{
  "model": "contrastive audio-text model",
  "dataset": "short read English sentences (LibriTTS-R)",
  "train_examples": 26041,
  "time_shift_ms": 100,
  "n_mels": 64,
  "hop_length": 160,
  "input": "log_mel",
  "spec_augment": false,
  "win_length": 512,
  "tokenizer": "word",
  "vocab_size": 5132,
  "loss": "softmax",
  "embed_dim": 256,
  "encoder_arch": "wavenet",
  "encoder_norm": "batchnorm",
  "encoder_padding_mode": "replicate",
  "encoder_depths": [12],
  "encoder_kernel_size": 5,
  "encoder_stem": "single",
  "encoder_widths": [128],
  "text_encoder_causal": false,
  "text_encoder_width": 256,
  "text_encoder_layers": 10,
  "text_encoder_norm": "layernorm",
  "text_encoder_norm_position": "pre",
  "text_encoder_activation": "gelu",
  "text_encoder_mlp_ratio": 6,
  "text_encoder_head_dim": 32,
  "text_encoder_fused_qkv": false,
  "text_encoder_bias": "qkv",
  "text_encoder_qk_norm": false,
  "text_encoder_parallel_block": false,
  "text_encoder_dropout": 0.05,
  "text_encoder_inner_norm": false,
  "text_encoder_positions": "rope",
  "init": "kaiming_normal",
  "residual_init": "none",
  "optimizer": "adamw",
  "lr": 0.0009,
  "beta1": 0.85,
  "beta2": 0.999,
  "eps": 1e-06,
  "grad_clip": 0.5,
  "steps": 15200,
  "batch_size": 256,
  "epochs": 149.4,
  "lr_schedule": "linear",
  "final_lr_fraction": 0.1,
  "warmup_steps": 1520,
  "weight_decay": 0.0
}
Rows from block 4 of the audio encoder, named by matrix and row number. Each number is 50 + 12 x the weight over its row's rms, rounded and kept within 0 to 99. All counts start at 0. After the name is the row's rms in percent of the matrix's.
# gate: gate width-5 conv, dilation 16 (encoder.blocks.4.gate.weight, 128x128x5), inputs 48-63, a 5 kernel for each
gate.37 099:48 29 73 77 43 40 46 54 59 43 31 51 45 50 75 38 63 64 48 65 56 54 21 39 53 65 50 34 47 39 55 50 62 55 54 56 58 47 45 60 36 46 62 58 57 33 52 40 57 29 45 50 53 43 28 62 74 26 58 51 27 32 56 48 71 42 63 49 45 67 58 77 43 41 38 18 40 57 58 68
gate.38 101:66 51 62 36 43 46 52 34 44 63 55 30 47 57 81 49 43 54 27 67 48 49 48 61 43 50 48 43 52 47 54 54 53 64 41 60 52 34 44 34 41 51 24 56 54 37 42 43 44 43 37 71 49 39 81 43 28 53 46 73 43 29 44 40 45 53 44 38 54 73 62 38 32 43 54 56 28 41 66 66
gate.39 099:47 42 67 46 59 64 53 66 53 42 47 56 62 66 45 45 21 63 41 34 45 66 30 44 57 50 54 56 51 39 60 68 59 55 76 44 43 35 37 66 55 39 37 60 40 63 53 66 37 41 75 61 41 39 66 31 56 43 48 51 44 57 40 52 51 44 40 38 45 57 46 71 55 44 43 46 40 58 48 39
gate.40 099:32 74 59 42 51 42 43 22 65 35 53 54 28 55 35 55 39 58 69 67 58 52 62 37 45 39 63 37 62 59 51 53 43 57 42 59 21 56 68 40 61 63 54 24 47 50 44 69 52 59 60 58 51 23 69 54 65 48 61 48 51 47 46 44 46 48 30 50 48 52 54 52 33 45 58 65 77 52 52 46
gate.41 099:48 73 53 42 46 37 64 50 54 48 43 51 46 36 50 59 56 55 28 54 29 44 64 49 53 54 62 54 55 45 22 40 48 96 62 74 40 62 61 52 31 63 41 66 70 59 42 50 59 55 66 41 62 53 26 56 52 71 48 48 60 37 60 56 54 43 56 43 26 36 17 29 52 32 74 29 48 51 38 57
gate.42 097:63 68 48 41 54 27 45 51 66 43 39 55 40 53 51 48 56 58 34 60 48 39 60 48 45 63 44 39 30 51 42 48 50 54 64 41 60 46 45 48 39 20 40 60 48 41 53 57 41 65 40 47 53 40 45 30 38 51 49 54 57 49 46 42 43 78 34 29 60 66 70 27 62 54 37 41 44 48 56 42
gate.43 098:33 52 45 62 58 37 54 77 68 69 42 61 67 66 48 61 61 55 45 69 55 64 65 46 49 47 63 57 49 38 60 51 41 69 48 56 53 65 62 70 55 55 47 66 35 56 45 36 37 62 43 46 72 42 54 59 50 48 66 58 40 58 52 40 58 40 71 49 46 42 74 55 47 41 53 46 59 70 76 65
gate.44 100:41 54 48 60 51 43 53 71 56 60 62 46 63 47 70 60 65 66 36 68 54 18 22 43 35 30 14 47 50 41 43 46 58 54 53 44 42 30 37 56 41 41 51 31 37 41 65 41 45 53 33 35 75 54 40 49 32 59 34 39 56 26 54 30 43 46 47 68 53 33 41 64 49 58 43 51 65 52 54 66
gate.45 098:69 62 48 45 55 48 27 42 47 42 61 41 34 38 49 36 51 61 56 68 49 43 57 61 61 40 78 43 51 37 67 54 37 49 39 52 59 43 54 39 17 79 29 55 46 25 39 33 59 40 43 45 73 64 42 46 40 48 60 74 52 35 42 47 65 41 48 55 44 52 40 54 55 36 65 54 42 51 68 33
gate.46 103:59 20 39 36 61 41 41 37 64 59 45 30 52 38 50 61 58 72 40 68 49 70 63 44 89 45 57 49 66 71 34 55 55 49 58 51 72 67 60 64 44 42 37 29 58 61 67 64 43 28 76 80 67 48 42 56 48 72 47 46 62 56 39 34 44 61 46 35 49 49 63 58 59 48 55 45 42 47 67 71
gate.47 100:36 42 52 37 63 46 26 70 55 36 59 53 38 48 49 56 61 34 53 58 59 57 42 36 51 56 35 46 56 53 37 32 49 39 33 51 49 47 48 65 45 51 65 42 69 62 53 45 31 84 34 65 40 44 62 50 35 49 50 41 57 50 32 69 62 27 58 57 37 65 51 35 45 57 45 36 51 50 57 59
gate.48 103:77 37 42 54 47 45 66 56 25 62 45 27 63 43 55 35 41 51 55 41 43 63 37 41 70 33 59 43 48 71 66 41 27 54 44 64 66 48 47 50 58 30 47 17 60 34 44 40 55 44 47 63 52 56 49 60 38 47 39 53 60 44 39 53 57 44 64 49 58 63 49 61 58 49 31 62 36 52 27 50
gate.49 099:54 49 51 74 32 51 44 42 55 36 43 44 45 68 29 62 45 55 48 33 62 44 51 62 59 40 46 47 62 40 70 65 46 55 62 76 48 51 46 56 39 86 52 51 49 69 43 69 59 29 52 36 60 53 42 63 63 57 50 45 55 52 49 51 34 61 44 55 68 45 45 60 53 59 65 49 22 37 87 65
gate.50 100:29 50 26 58 38 44 57 40 77 56 48 51 57 62 47 58 52 57 64 51 51 46 24 54 60 52 39 50 31 35 64 63 52 65 44 44 39 51 30 27 58 64 43 66 51 31 56 46 44 37 43 50 38 42 46 32 42 53 47 48 49 59 62 30 40 44 53 54 53 57 52 61 48 32 62 43 72 78 61 57
gate.51 092:32 48 63 59 54 48 44 55 52 50 48 37 29 49 41 36 55 19 38 53 32 52 50 65 39 61 44 75 60 26 37 83 42 45 53 29 54 37 41 47 37 70 30 69 38 38 47 49 58 65 51 38 70 47 83 80 58 57 17 19 47 42 40 41 39 59 46 56 55 40 64 67 59 62 45 52 45 44 52 47
gate.52 101:45 48 60 55 26 83 46 38 47 45 39 61 40 38 44 28 04 50 62 51 61 47 64 47 56 59 56 48 56 75 47 63 53 33 45 44 63 51 56 25 45 56 49 53 18 35 59 45 37 49 50 58 61 73 41 68 54 34 37 39 52 50 26 49 47 49 65 65 56 44 53 58 47 36 48 59 55 55 34 54
gate.53 100:56 56 53 53 61 39 50 39 43 57 44 52 50 64 45 73 49 48 74 37 59 52 38 36 70 43 46 53 53 32 47 50 46 46 55 44 51 40 34 58 45 65 31 58 57 44 64 79 37 21 60 38 66 56 51 51 54 43 52 54 40 52 52 34 47 64 35 55 58 44 51 54 46 42 58 39 56 21 59 48
gate.54 101:22 75 59 37 69 31 44 50 62 41 70 60 52 56 47 34 30 54 50 46 59 58 39 52 77 45 47 44 21 49 58 58 53 41 21 64 52 47 40 46 28 38 73 41 42 63 50 70 54 37 74 59 54 70 59 69 39 35 33 42 53 44 33 44 47 37 69 31 60 52 49 58 74 41 66 52 62 70 61 50
gate.55 102:52 63 70 55 45 56 38 50 39 65 51 49 37 45 45 37 42 40 58 56 52 41 55 44 60 62 47 57 35 47 74 89 55 14 33 55 68 66 45 49 48 57 47 39 46 34 53 59 65 41 48 42 66 60 73 54 51 47 23 56 56 59 47 40 38 15 34 50 57 55 40 61 55 81 41 75 45 30 51 53
gate.56 100:66 47 50 37 64 60 38 61 46 58 45 34 53 51 66 51 33 42 45 39 56 88 64 70 71 57 68 52 50 73 31 37 26 45 47 55 58 47 50 55 39 69 52 47 55 25 42 36 39 30 47 46 52 58 42 47 49 54 48 77 32 42 36 20 34 56 46 46 52 57 24 61 64 46 47 59 49 49 42 26
gate.57 100:49 23 69 42 29 30 47 62 42 49 57 68 34 55 51 67 53 48 58 70 52 47 53 37 47 42 51 49 25 53 26 44 53 53 54 43 50 48 43 49 54 51 55 22 48 53 46 51 54 20 39 41 56 61 68 38 59 50 31 64 45 56 53 43 47 51 54 54 54 51 52 56 34 52 50 60 73 73 45 40
gate.58 100:71 49 37 50 45 58 57 71 53 28 37 43 38 56 61 44 62 49 50 38 47 51 38 67 47 61 35 57 43 59 50 64 49 47 45 65 36 52 64 36 56 49 53 52 58 72 44 60 28 59 51 35 59 41 40 51 62 29 39 48 35 30 34 48 48 35 38 59 47 53 59 80 45 57 65 36 78 56 64 38
gate.59 100:41 37 55 59 50 33 63 61 55 52 42 31 28 57 53 56 50 42 43 85 53 43 35 67 49 53 58 30 73 65 62 54 42 60 13 40 69 51 40 37 41 41 58 60 18 28 65 69 49 58 32 44 51 66 42 47 40 53 44 74 48 58 39 47 45 28 29 43 47 72 46 39 51 54 41 49 55 50 50 56
gate.60 102:46 61 52 26 75 72 58 35 42 40 48 57 38 45 70 57 46 41 53 55 62 46 38 57 60 51 31 46 38 59 45 49 40 46 62 61 34 24 46 43 37 39 49 36 61 55 56 48 53 19 99 53 52 27 24 52 32 54 76 68 61 45 46 59 60 36 57 38 40 67 34 65 59 45 57 40 56 71 53 52
gate.61 100:44 49 39 59 60 41 87 43 60 42 45 46 46 59 29 40 53 49 39 50 48 75 53 63 32 40 64 74 36 61 40 56 39 28 55 63 44 71 27 33 48 56 28 68 48 44 54 62 57 41 53 61 63 77 57 41 65 64 34 60 44 47 39 49 50 53 36 48 47 56 63 35 66 53 44 55 48 49 52 41
gate.62 100:28 76 47 55 56 35 67 57 56 72 34 45 72 45 69 59 56 68 61 50 31 54 63 42 38 59 50 46 44 39 70 38 26 48 48 49 51 53 52 51 35 54 68 39 66 67 18 74 49 44 80 39 52 37 60 29 71 44 67 25 43 38 49 31 32 51 43 51 42 62 49 47 63 37 60 56 67 68 53 51
gate.63 097:69 55 61 35 56 55 63 64 45 50 43 61 47 46 46 46 51 70 26 49 59 45 32 42 40 60 61 51 48 32 56 56 35 46 62 51 52 35 68 58 36 67 59 60 75 39 44 67 25 67 35 56 53 61 47 67 41 24 25 53 59 62 45 54 56 35 63 67 43 49 49 55 71 61 57 47 47 58 42 55
gate.64 101:45 47 45 56 56 45 43 48 54 61 51 38 58 43 70 63 43 48 38 43 56 47 35 63 54 69 51 67 56 56 79 35 47 43 60 71 49 42 37 50 51 08 45 61 58 78 62 50 55 54 26 54 63 53 36 68 23 40 49 68 54 41 54 44 34 59 55 54 59 61 44 45 55 56 46 54 67 44 80 40
gate.65 097:42 53 40 36 38 60 58 54 75 50 52 66 46 60 39 36 38 80 69 33 38 35 49 60 53 30 61 56 37 37 57 51 58 51 41 51 45 58 65 41 30 68 45 75 63 44 70 54 66 43 51 47 61 62 51 43 53 43 45 86 64 62 50 61 50 50 44 41 55 35 44 63 44 56 43 54 66 58 68 51
gate.66 100:64 40 52 57 62 73 60 58 64 63 43 46 70 61 53 53 61 67 49 54 56 50 43 54 54 56 44 42 60 46 46 79 36 59 44 64 63 36 31 60 56 45 58 60 57 37 76 63 41 40 66 58 68 39 50 71 18 31 53 45 54 42 39 63 45 33 60 62 53 56 46 55 50 59 40 50 56 29 60 46
gate.67 102:56 48 55 22 35 44 78 59 47 64 27 59 57 43 43 62 57 41 49 58 51 65 65 72 67 41 61 33 21 61 46 47 51 46 54 66 34 32 39 45 29 58 64 47 65 51 52 46 58 60 58 77 65 38 33 54 53 21 35 69 61 30 30 39 50 48 57 35 36 58 58 48 52 61 41 37 46 55 47 54
gate.68 099:65 43 56 75 58 45 32 42 43 38 58 31 30 43 63 37 68 55 54 56 42 37 54 31 59 61 48 42 54 45 49 45 60 45 41 53 72 54 23 65 36 46 64 60 33 66 55 71 66 26 66 41 47 64 26 47 56 38 51 68 65 68 58 63 41 64 83 58 39 43 59 51 56 37 38 29 44 62 52 79
gate.69 100:75 31 42 45 61 54 61 24 45 48 34 20 43 73 47 24 58 67 67 44 58 51 48 56 35 56 47 55 50 54 46 53 60 71 35 50 48 53 67 46 43 40 47 35 61 67 61 70 44 64 56 54 39 32 51 62 39 48 47 47 53 59 35 55 48 09 59 50 46 35 30 49 49 59 54 36 40 53 43 60
gate.70 098:48 54 43 47 52 50 59 57 38 30 53 66 60 42 39 48 53 43 52 59 36 37 63 68 65 55 42 36 34 59 55 68 60 56 53 56 65 51 40 57 46 56 34 43 52 45 51 49 38 59 55 33 64 53 43 65 62 37 69 38 46 39 31 48 60 34 56 33 35 48 45 54 39 42 49 51 46 35 54 46
gate.71 101:74 53 48 44 65 63 64 47 46 63 58 50 56 49 73 42 47 60 58 39 34 64 61 61 63 38 32 55 55 63 37 42 41 54 38 46 44 47 50 41 59 56 48 59 42 38 42 41 58 50 46 40 57 62 61 41 64 39 57 38 45 36 30 53 58 48 43 54 67 57 60 58 54 65 66 61 60 61 54 38
gate.72 099:63 68 77 39 35 68 58 71 26 31 76 25 52 54 52 58 37 43 50 36 65 63 52 65 52 55 38 44 64 40 66 62 33 80 64 51 37 60 34 40 54 49 51 60 53 26 65 27 50 33 52 51 62 36 41 60 40 36 41 55 43 44 52 45 49 72 55 36 59 63 68 64 51 53 66 57 48 52 44 67
gate.73 103:25 54 49 44 51 45 60 31 41 43 47 30 44 62 56 48 59 41 29 30 34 58 50 65 40 59 70 45 34 52 60 46 35 66 54 72 53 38 41 25 37 52 60 54 56 61 62 42 42 53 59 52 56 19 41 58 59 29 53 67 45 74 48 63 59 53 61 77 48 35 54 33 40 60 62 41 59 69 58 49
gate.74 101:38 33 59 61 48 53 31 37 57 63 45 43 64 55 50 55 74 59 47 41 64 44 46 41 44 36 64 45 50 56 57 97 50 53 67 30 70 53 42 37 45 56 38 33 51 61 47 62 45 53 50 41 59 32 41 65 52 47 72 34 45 61 57 50 48 57 35 45 70 47 58 47 27 58 51 63 49 69 57 45
gate.75 099:44 50 54 47 43 66 33 55 44 53 53 29 64 79 23 51 54 53 57 29 44 69 56 47 48 29 60 37 42 39 40 56 34 53 43 36 73 39 47 35 40 44 71 63 57 31 41 53 51 66 48 54 54 40 38 64 32 30 55 44 43 51 41 46 49 63 47 73 52 64 38 31 41 63 39 48 34 60 51 41
gate.76 101:60 68 47 49 37 55 55 85 46 31 41 58 44 55 35 50 44 43 53 43 58 36 44 29 42 44 55 43 44 67 17 42 59 32 52 67 49 47 59 50 48 47 60 52 42 36 45 55 46 57 46 69 48 52 42 70 34 26 59 62 36 40 55 48 69 51 63 44 40 66 50 60 53 54 58 45 54 63 62 43
gate.77 097:60 57 45 47 85 31 31 48 30 68 56 45 44 35 58 50 48 41 54 55 73 50 69 47 26 57 49 42 38 51 73 62 61 52 45 33 53 42 49 50 56 62 51 44 50 49 75 55 69 43 55 51 58 40 48 93 53 49 42 78 41 61 68 46 43 42 53 40 55 75 45 43 28 56 28 65 51 41 55 46
gate.78 099:49 37 55 58 49 56 33 50 54 33 60 61 48 59 59 61 43 65 57 49 54 76 75 52 55 45 62 36 53 43 50 62 58 50 62 51 41 52 31 64 50 50 31 48 48 33 34 27 52 68 48 39 36 56 48 71 27 54 51 60 41 39 43 47 79 61 58 52 54 58 44 99 59 25 65 78 64 45 43 53
gate.79 102:63 46 38 23 42 64 41 51 47 42 40 57 28 23 53 68 58 32 54 65 93 41 49 62 46 61 47 50 46 55 49 62 55 60 55 63 47 53 92 62 53 70 36 39 58 35 63 55 45 53 56 56 44 57 75 56 56 59 40 56 37 56 51 46 52 42 66 50 39 38 61 51 43 54 61 33 39 46 54 61
gate.80 100:73 59 46 43 57 49 44 52 57 57 40 63 56 52 50 31 52 64 67 44 46 57 51 39 54 59 51 52 44 53 57 26 59 29 69 60 55 58 42 30 52 27 51 59 42 66 40 64 43 21 56 59 43 42 45 47 41 49 35 46 53 54 53 38 38 34 38 61 63 46 54 47 55 50 45 54 66 43 68 54
gate.81 103:60 61 40 48 81 57 51 46 52 45 52 34 57 34 50 38 40 65 57 70 38 31 43 57 63 43 50 58 54 46 42 48 23 43 68 56 35 49 47 43 59 52 45 45 67 43 53 37 39 49 70 78 48 36 48 40 34 44 60 35 61 45 28 55 66 48 76 53 57 62 51 50 47 41 59 41 35 64 45 67
gate.82 103:39 49 51 37 27 63 73 52 50 61 57 45 37 62 54 66 37 52 66 79 36 57 53 54 45 42 39 51 54 58 54 55 39 65 49 60 42 33 67 30 52 42 60 31 51 73 47 37 54 60 36 55 42 41 60 61 63 51 57 51 55 28 42 37 46 42 47 61 70 57 35 34 54 47 58 38 37 67 59 54
gate.83 100:48 47 47 62 63 48 38 21 59 25 57 58 46 60 45 73 46 49 48 61 52 50 60 42 50 41 46 41 37 52 51 43 55 50 42 45 50 52 56 35 37 45 53 64 62 63 41 83 41 74 37 59 39 45 41 45 78 60 55 68 60 59 53 49 55 54 65 44 61 65 24 60 55 49 60 49 50 57 52 42
gate.84 099:39 62 69 51 51 67 71 58 34 66 57 49 39 49 57 78 38 52 47 75 58 46 68 40 58 69 59 64 46 47 45 41 52 48 42 70 49 71 44 42 42 55 63 41 57 52 44 55 37 60 50 69 64 47 31 49 52 63 54 51 57 42 55 44 60 53 29 55 48 52 43 63 56 67 54 51 52 37 45 55
gate.85 101:53 36 49 63 64 51 54 26 61 30 66 47 43 57 50 62 38 46 64 41 18 40 57 38 39 35 50 32 47 42 54 42 59 67 39 27 61 50 51 49 56 70 32 42 48 37 43 37 64 69 32 28 68 40 67 65 52 56 36 51 50 45 37 42 52 34 58 30 70 41 29 56 47 46 52 75 54 58 30 70
gate.86 095:31 57 50 37 52 58 44 58 63 45 24 65 58 42 57 61 57 45 24 71 62 56 51 53 33 68 58 55 62 43 46 48 36 63 45 56 55 42 47 82 56 34 59 33 76 46 48 30 45 56 50 56 59 40 53 47 45 38 68 72 71 57 42 56 49 22 44 54 53 64 49 55 53 46 59 30 74 60 65 42
gate.87 103:56 72 58 33 48 76 40 55 72 43 64 54 50 44 37 47 38 45 46 48 45 55 45 37 64 59 48 68 59 43 46 51 62 60 53 33 46 44 60 55 26 55 27 29 56 18 52 25 55 49 77 42 73 49 38 27 51 31 49 46 54 37 45 56 39 55 71 48 52 33 61 44 52 62 64 62 51 64 44 41
gate.88 104:45 49 38 65 42 31 43 54 59 57 49 33 53 32 61 71 66 54 46 64 26 68 58 52 55 54 37 58 57 80 68 33 64 28 50 37 47 47 33 59 59 42 74 42 61 61 28 64 55 47 63 45 31 52 42 45 64 35 43 50 58 47 34 56 48 69 58 60 52 40 50 48 35 34 35 29 57 68 74 66
gate.89 101:21 53 37 61 75 31 34 71 50 63 39 56 39 34 47 41 50 49 51 57 65 59 59 57 58 54 57 36 45 68 53 46 57 57 61 54 56 66 58 58 57 57 41 48 43 45 31 55 57 50 40 64 50 43 61 32 58 57 64 44 61 61 25 50 39 37 60 54 38 58 46 47 64 44 38 42 43 47 32 56
gate.90 104:48 39 30 40 31 47 38 42 45 15 67 63 34 39 73 51 48 66 47 39 23 52 58 55 56 55 51 48 46 47 20 69 46 15 59 15 50 42 47 62 61 48 37 53 44 57 37 39 58 37 28 35 67 62 36 32 51 66 32 60 49 40 49 30 54 72 50 66 57 46 60 45 59 44 75 43 67 56 46 52
gate.91 102:52 71 51 76 39 43 46 68 43 39 47 48 58 56 32 47 44 20 63 53 68 37 51 40 56 33 55 61 57 57 43 28 62 66 42 54 50 63 53 75 70 54 65 73 43 28 33 38 30 52 40 51 71 70 47 71 82 32 53 62 45 44 41 58 49 53 55 47 55 40 49 47 35 52 41 56 49 56 47 51
gate.92 095:48 29 65 44 46 74 50 53 73 43 62 42 56 52 52 53 40 27 57 40 38 49 22 51 39 41 26 36 49 43 59 48 51 62 53 56 44 59 40 45 52 30 53 27 52 42 43 52 42 64 37 51 15 44 29 26 74 51 44 48 49 39 56 57 50 37 43 52 42 25 39 52 60 64 54 66 53 36 38 55
gate.93 102:49 34 67 57 53 67 59 55 65 56 48 58 74 56 52 51 52 36 58 55 33 34 47 43 47 36 51 49 44 37 64 57 50 49 52 66 30 54 44 46 29 54 62 46 44 65 43 58 47 52 78 53 62 52 42 48 42 33 58 74 59 40 44 45 38 45 40 56 53 42 42 45 59 60 36 45 35 56 71 53
gate.94 097:44 56 41 49 54 56 62 47 45 57 38 53 64 53 65 48 61 89 40 63 40 52 37 37 42 45 53 52 38 49 40 40 46 53 64 48 47 58 49 67 45 75 49 35 50 33 61 42 41 41 35 48 55 48 49 45 59 51 40 38 41 36 36 42 49 54 61 80 38 60 50 45 55 54 56 40 57 52 42 53
gate.95 099:67 34 52 43 68 45 41 44 41 52 41 42 45 61 41 37 49 62 47 39 53 88 48 51 41 67 75 56 41 38 64 66 37 42 55 62 64 47 52 57 60 41 50 68 57 67 34 36 50 37 72 54 46 38 40 42 19 45 64 35 50 48 36 58 53 43 29 41 44 35 47 46 61 57 79 33 49 66 55 47
gate.96 099:49 55 58 43 76 61 55 44 35 57 29 35 38 67 69 62 52 31 51 47 50 42 42 62 47 46 49 47 31 42 59 41 60 55 56 55 55 62 50 56 63 50 34 41 71 62 58 44 54 34 72 77 44 36 31 62 49 36 50 37 53 53 56 54 30 45 53 37 51 42 57 61 80 77 63 54 40 30 41 65
gate.97 102:30 42 44 53 40 40 53 47 56 49 70 64 45 37 39 37 54 54 42 52 38 56 63 71 27 33 57 49 49 36 48 57 55 52 65 44 64 52 50 47 58 50 59 49 51 50 34 33 39 53 51 61 61 55 43 64 50 41 64 63 54 44 39 51 57 58 65 61 47 58 62 43 61 59 72 62 55 50 57 58
gate.98 100:41 47 40 47 29 35 57 64 49 58 65 53 32 66 51 61 41 56 72 57 48 63 53 65 57 48 56 40 38 39 63 49 62 48 65 41 65 35 64 37 82 49 60 50 33 41 56 55 63 20 46 40 58 59 44 41 39 26 69 54 45 50 45 49 35 32 48 32 57 46 43 61 62 54 79 73 60 36 43 63
gate.99 103:33 58 69 64 53 41 68 39 37 51 55 29 49 32 51 42 35 62 68 38 46 54 44 32 39 46 45 53 52 39 54 48 48 54 59 60 64 78 34 46 59 57 43 66 34 58 51 69 49 35 43 58 50 48 43 58 34 57 26 51 35 49 51 55 40 66 46 42 58 65 68 38 59 47 40 43 57 37 43 45
gate.100 101:45 48 44 53 40 32 74 74 53 51 83 45 60 58 49 65 67 43 54 61 65 48 53 51 47 49 31 38 53 37 52 59 32 57 33 59 57 56 42 47 61 51 35 61 40 31 28 39 45 46 43 49 64 44 58 45 24 53 50 43 73 51 42 38 41 46 60 31 63 51 54 58 43 48 37 74 38 44 61 49
gate.101 101:41 59 51 51 63 54 40 59 56 54 53 43 61 71 40 40 47 52 51 60 59 47 43 56 54 41 48 38 60 47 45 45 41 15 48 52 47 43 41 67 48 54 64 38 66 60 64 46 36 64 32 43 47 46 56 55 43 36 43 64 42 44 24 34 27 36 71 28 44 44 52 54 47 53 56 56 31 68 43 51
gate.102 099:45 44 54 50 42 58 61 32 37 41 58 65 40 44 58 45 50 42 56 43 42 64 37 48 45 50 56 37 35 57 51 48 59 93 65 46 41 52 44 66 58 52 49 15 68 27 66 79 59 45 54 73 51 29 56 55 66 74 56 53 62 48 51 54 49 12 55 38 38 54 42 44 45 58 70 60 44 39 56 78
gate.103 099:56 52 66 64 41 61 33 57 54 57 57 64 45 53 49 42 31 49 53 61 69 52 65 58 65 43 82 43 59 52 35 50 61 56 66 48 59 51 76 59 43 47 50 63 35 44 51 56 55 63 36 55 68 52 35 64 53 33 44 19 52 51 34 61 45 60 55 46 25 44 47 49 59 60 67 36 43 28 44 42
gate.104 101:64 55 76 55 45 44 30 77 46 60 57 58 35 52 47 55 69 56 54 77 43 31 45 46 38 59 46 64 39 49 57 55 61 30 67 45 75 64 53 56 58 40 51 51 46 36 55 32 63 73 49 56 55 39 45 55 58 31 35 82 54 57 37 49 47 59 49 57 30 71 44 46 47 50 26 46 43 59 48 77
gate.105 100:58 38 48 39 57 45 75 46 48 51 63 65 34 36 48 61 37 79 54 42 50 54 36 64 46 52 42 57 67 42 62 56 51 18 62 47 45 48 41 53 40 52 66 65 45 55 37 55 55 54 38 30 41 66 49 53 60 70 31 49 45 48 56 45 65 62 53 81 42 46 43 48 61 52 28 69 60 40 40 50
gate.106 100:36 55 59 61 49 20 65 43 33 47 48 59 51 40 51 69 45 55 56 56 39 70 41 28 77 27 29 53 18 27 55 41 47 65 49 70 39 42 55 42 43 34 49 56 49 42 60 54 71 45 58 60 56 59 47 63 54 30 49 57 45 39 48 38 33 51 54 42 56 48 51 60 49 58 60 14 48 63 45 61
gate.107 099:66 48 56 49 42 63 50 53 68 44 48 68 23 57 26 41 55 41 84 53 51 51 72 48 44 61 35 49 56 62 36 61 47 36 43 52 60 32 80 55 63 38 83 41 60 48 64 54 60 41 51 58 52 27 59 68 49 54 53 63 62 45 22 48 60 57 47 46 36 51 37 44 33 48 34 51 42 49 34 39
gate.108 102:49 24 51 69 44 47 56 57 61 41 40 45 41 48 40 74 62 48 47 60 40 60 50 57 45 40 48 39 42 50 60 64 43 72 54 40 75 48 52 49 25 50 68 41 44 46 72 47 25 37 69 42 69 41 56 35 50 67 38 47 46 63 46 38 51 63 38 47 44 53 65 55 51 58 48 56 35 53 60 54
gate.109 097:57 50 59 68 53 39 57 61 49 39 44 66 50 62 29 51 58 48 56 42 48 43 52 48 47 57 57 69 42 53 58 71 34 10 37 51 65 40 44 33 72 57 57 36 58 50 70 42 54 45 56 40 69 63 32 38 56 39 57 59 45 57 57 47 33 44 39 40 59 63 67 29 46 60 63 72 57 43 64 51
gate.110 101:59 62 31 40 50 37 30 63 64 64 67 27 41 41 65 48 46 65 43 48 39 51 54 44 33 40 53 49 53 51 54 57 62 49 47 59 50 64 60 34 69 66 68 41 44 50 53 59 48 60 42 63 48 47 52 61 34 60 59 49 46 65 33 56 50 64 64 48 59 50 40 45 24 63 50 51 57 50 57 34
gate.111 099:46 53 41 40 40 48 28 26 63 49 24 51 46 36 67 65 53 75 49 71 58 50 53 50 42 68 45 52 34 47 53 64 45 44 54 46 66 59 42 18 58 49 65 43 56 50 76 33 53 43 71 33 50 45 47 52 50 59 53 49 42 56 41 56 53 54 35 51 46 54 42 49 59 73 34 65 44 67 59 65
gate.112 098:52 42 61 25 67 52 51 48 42 66 46 42 55 57 85 47 30 43 43 47 36 50 35 44 65 35 39 47 44 57 79 61 55 55 34 59 41 48 44 54 50 42 57 33 50 76 45 55 71 38 32 48 70 51 53 48 62 55 64 47 55 58 48 40 46 48 64 41 49 78 42 62 31 47 66 45 39 43 60 24
gate.113 101:42 60 34 60 54 43 52 75 44 64 47 33 61 54 58 12 57 35 43 51 62 38 40 45 46 51 47 56 57 37 62 45 62 46 43 49 46 50 39 39 37 44 45 58 57 39 53 35 27 52 42 56 37 43 35 49 25 73 37 48 40 45 34 62 54 40 51 64 75 45 62 58 34 57 53 43 51 64 54 58
gate.114 101:47 53 52 42 58 45 35 43 56 53 49 40 45 49 54 21 41 68 55 48 64 68 64 62 46 63 63 46 49 33 45 36 54 43 45 72 44 56 22 44 45 58 32 57 62 45 58 40 37 49 28 53 71 49 49 59 64 54 64 33 61 61 45 42 24 34 42 37 75 60 76 46 61 55 35 30 43 53 51 74
gate.115 099:43 43 60 41 64 45 46 55 50 62 56 40 56 43 72 64 82 86 56 30 50 50 42 42 50 34 43 45 26 65 46 63 46 83 49 60 72 47 36 38 45 50 63 62 62 51 63 79 43 45 37 51 47 44 37 57 63 58 23 40 58 58 45 55 55 25 62 68 44 50 47 75 39 50 31 43 59 63 37 71
gate.116 098:24 54 41 46 39 62 42 35 44 70 56 56 56 36 70 62 50 52 30 57 26 65 60 51 50 47 47 62 35 47 60 47 57 43 57 55 38 43 38 55 39 47 58 49 66 44 48 48 52 49 49 53 55 56 50 44 43 36 30 71 41 60 29 39 53 67 47 62 29 45 63 54 69 47 58 48 69 56 44 53
gate.117 103:55 66 39 67 71 48 62 61 37 74 46 53 49 61 65 45 37 50 49 34 41 53 43 45 34 42 28 52 19 38 36 60 72 47 65 51 45 43 32 42 62 60 47 26 46 55 50 63 45 44 58 44 49 44 47 44 65 39 46 52 53 56 41 58 37 65 45 35 61 80 53 54 45 63 49 53 60 43 24 41
gate.118 099:46 27 53 47 39 72 69 43 44 34 53 69 39 62 37 51 53 39 42 57 55 65 61 41 46 67 60 29 36 66 64 53 46 73 53 59 84 56 42 68 53 53 35 44 56 52 60 66 29 42 50 58 61 52 46 64 31 41 59 42 65 58 42 56 68 46 44 56 41 48 29 42 51 49 53 51 46 44 39 28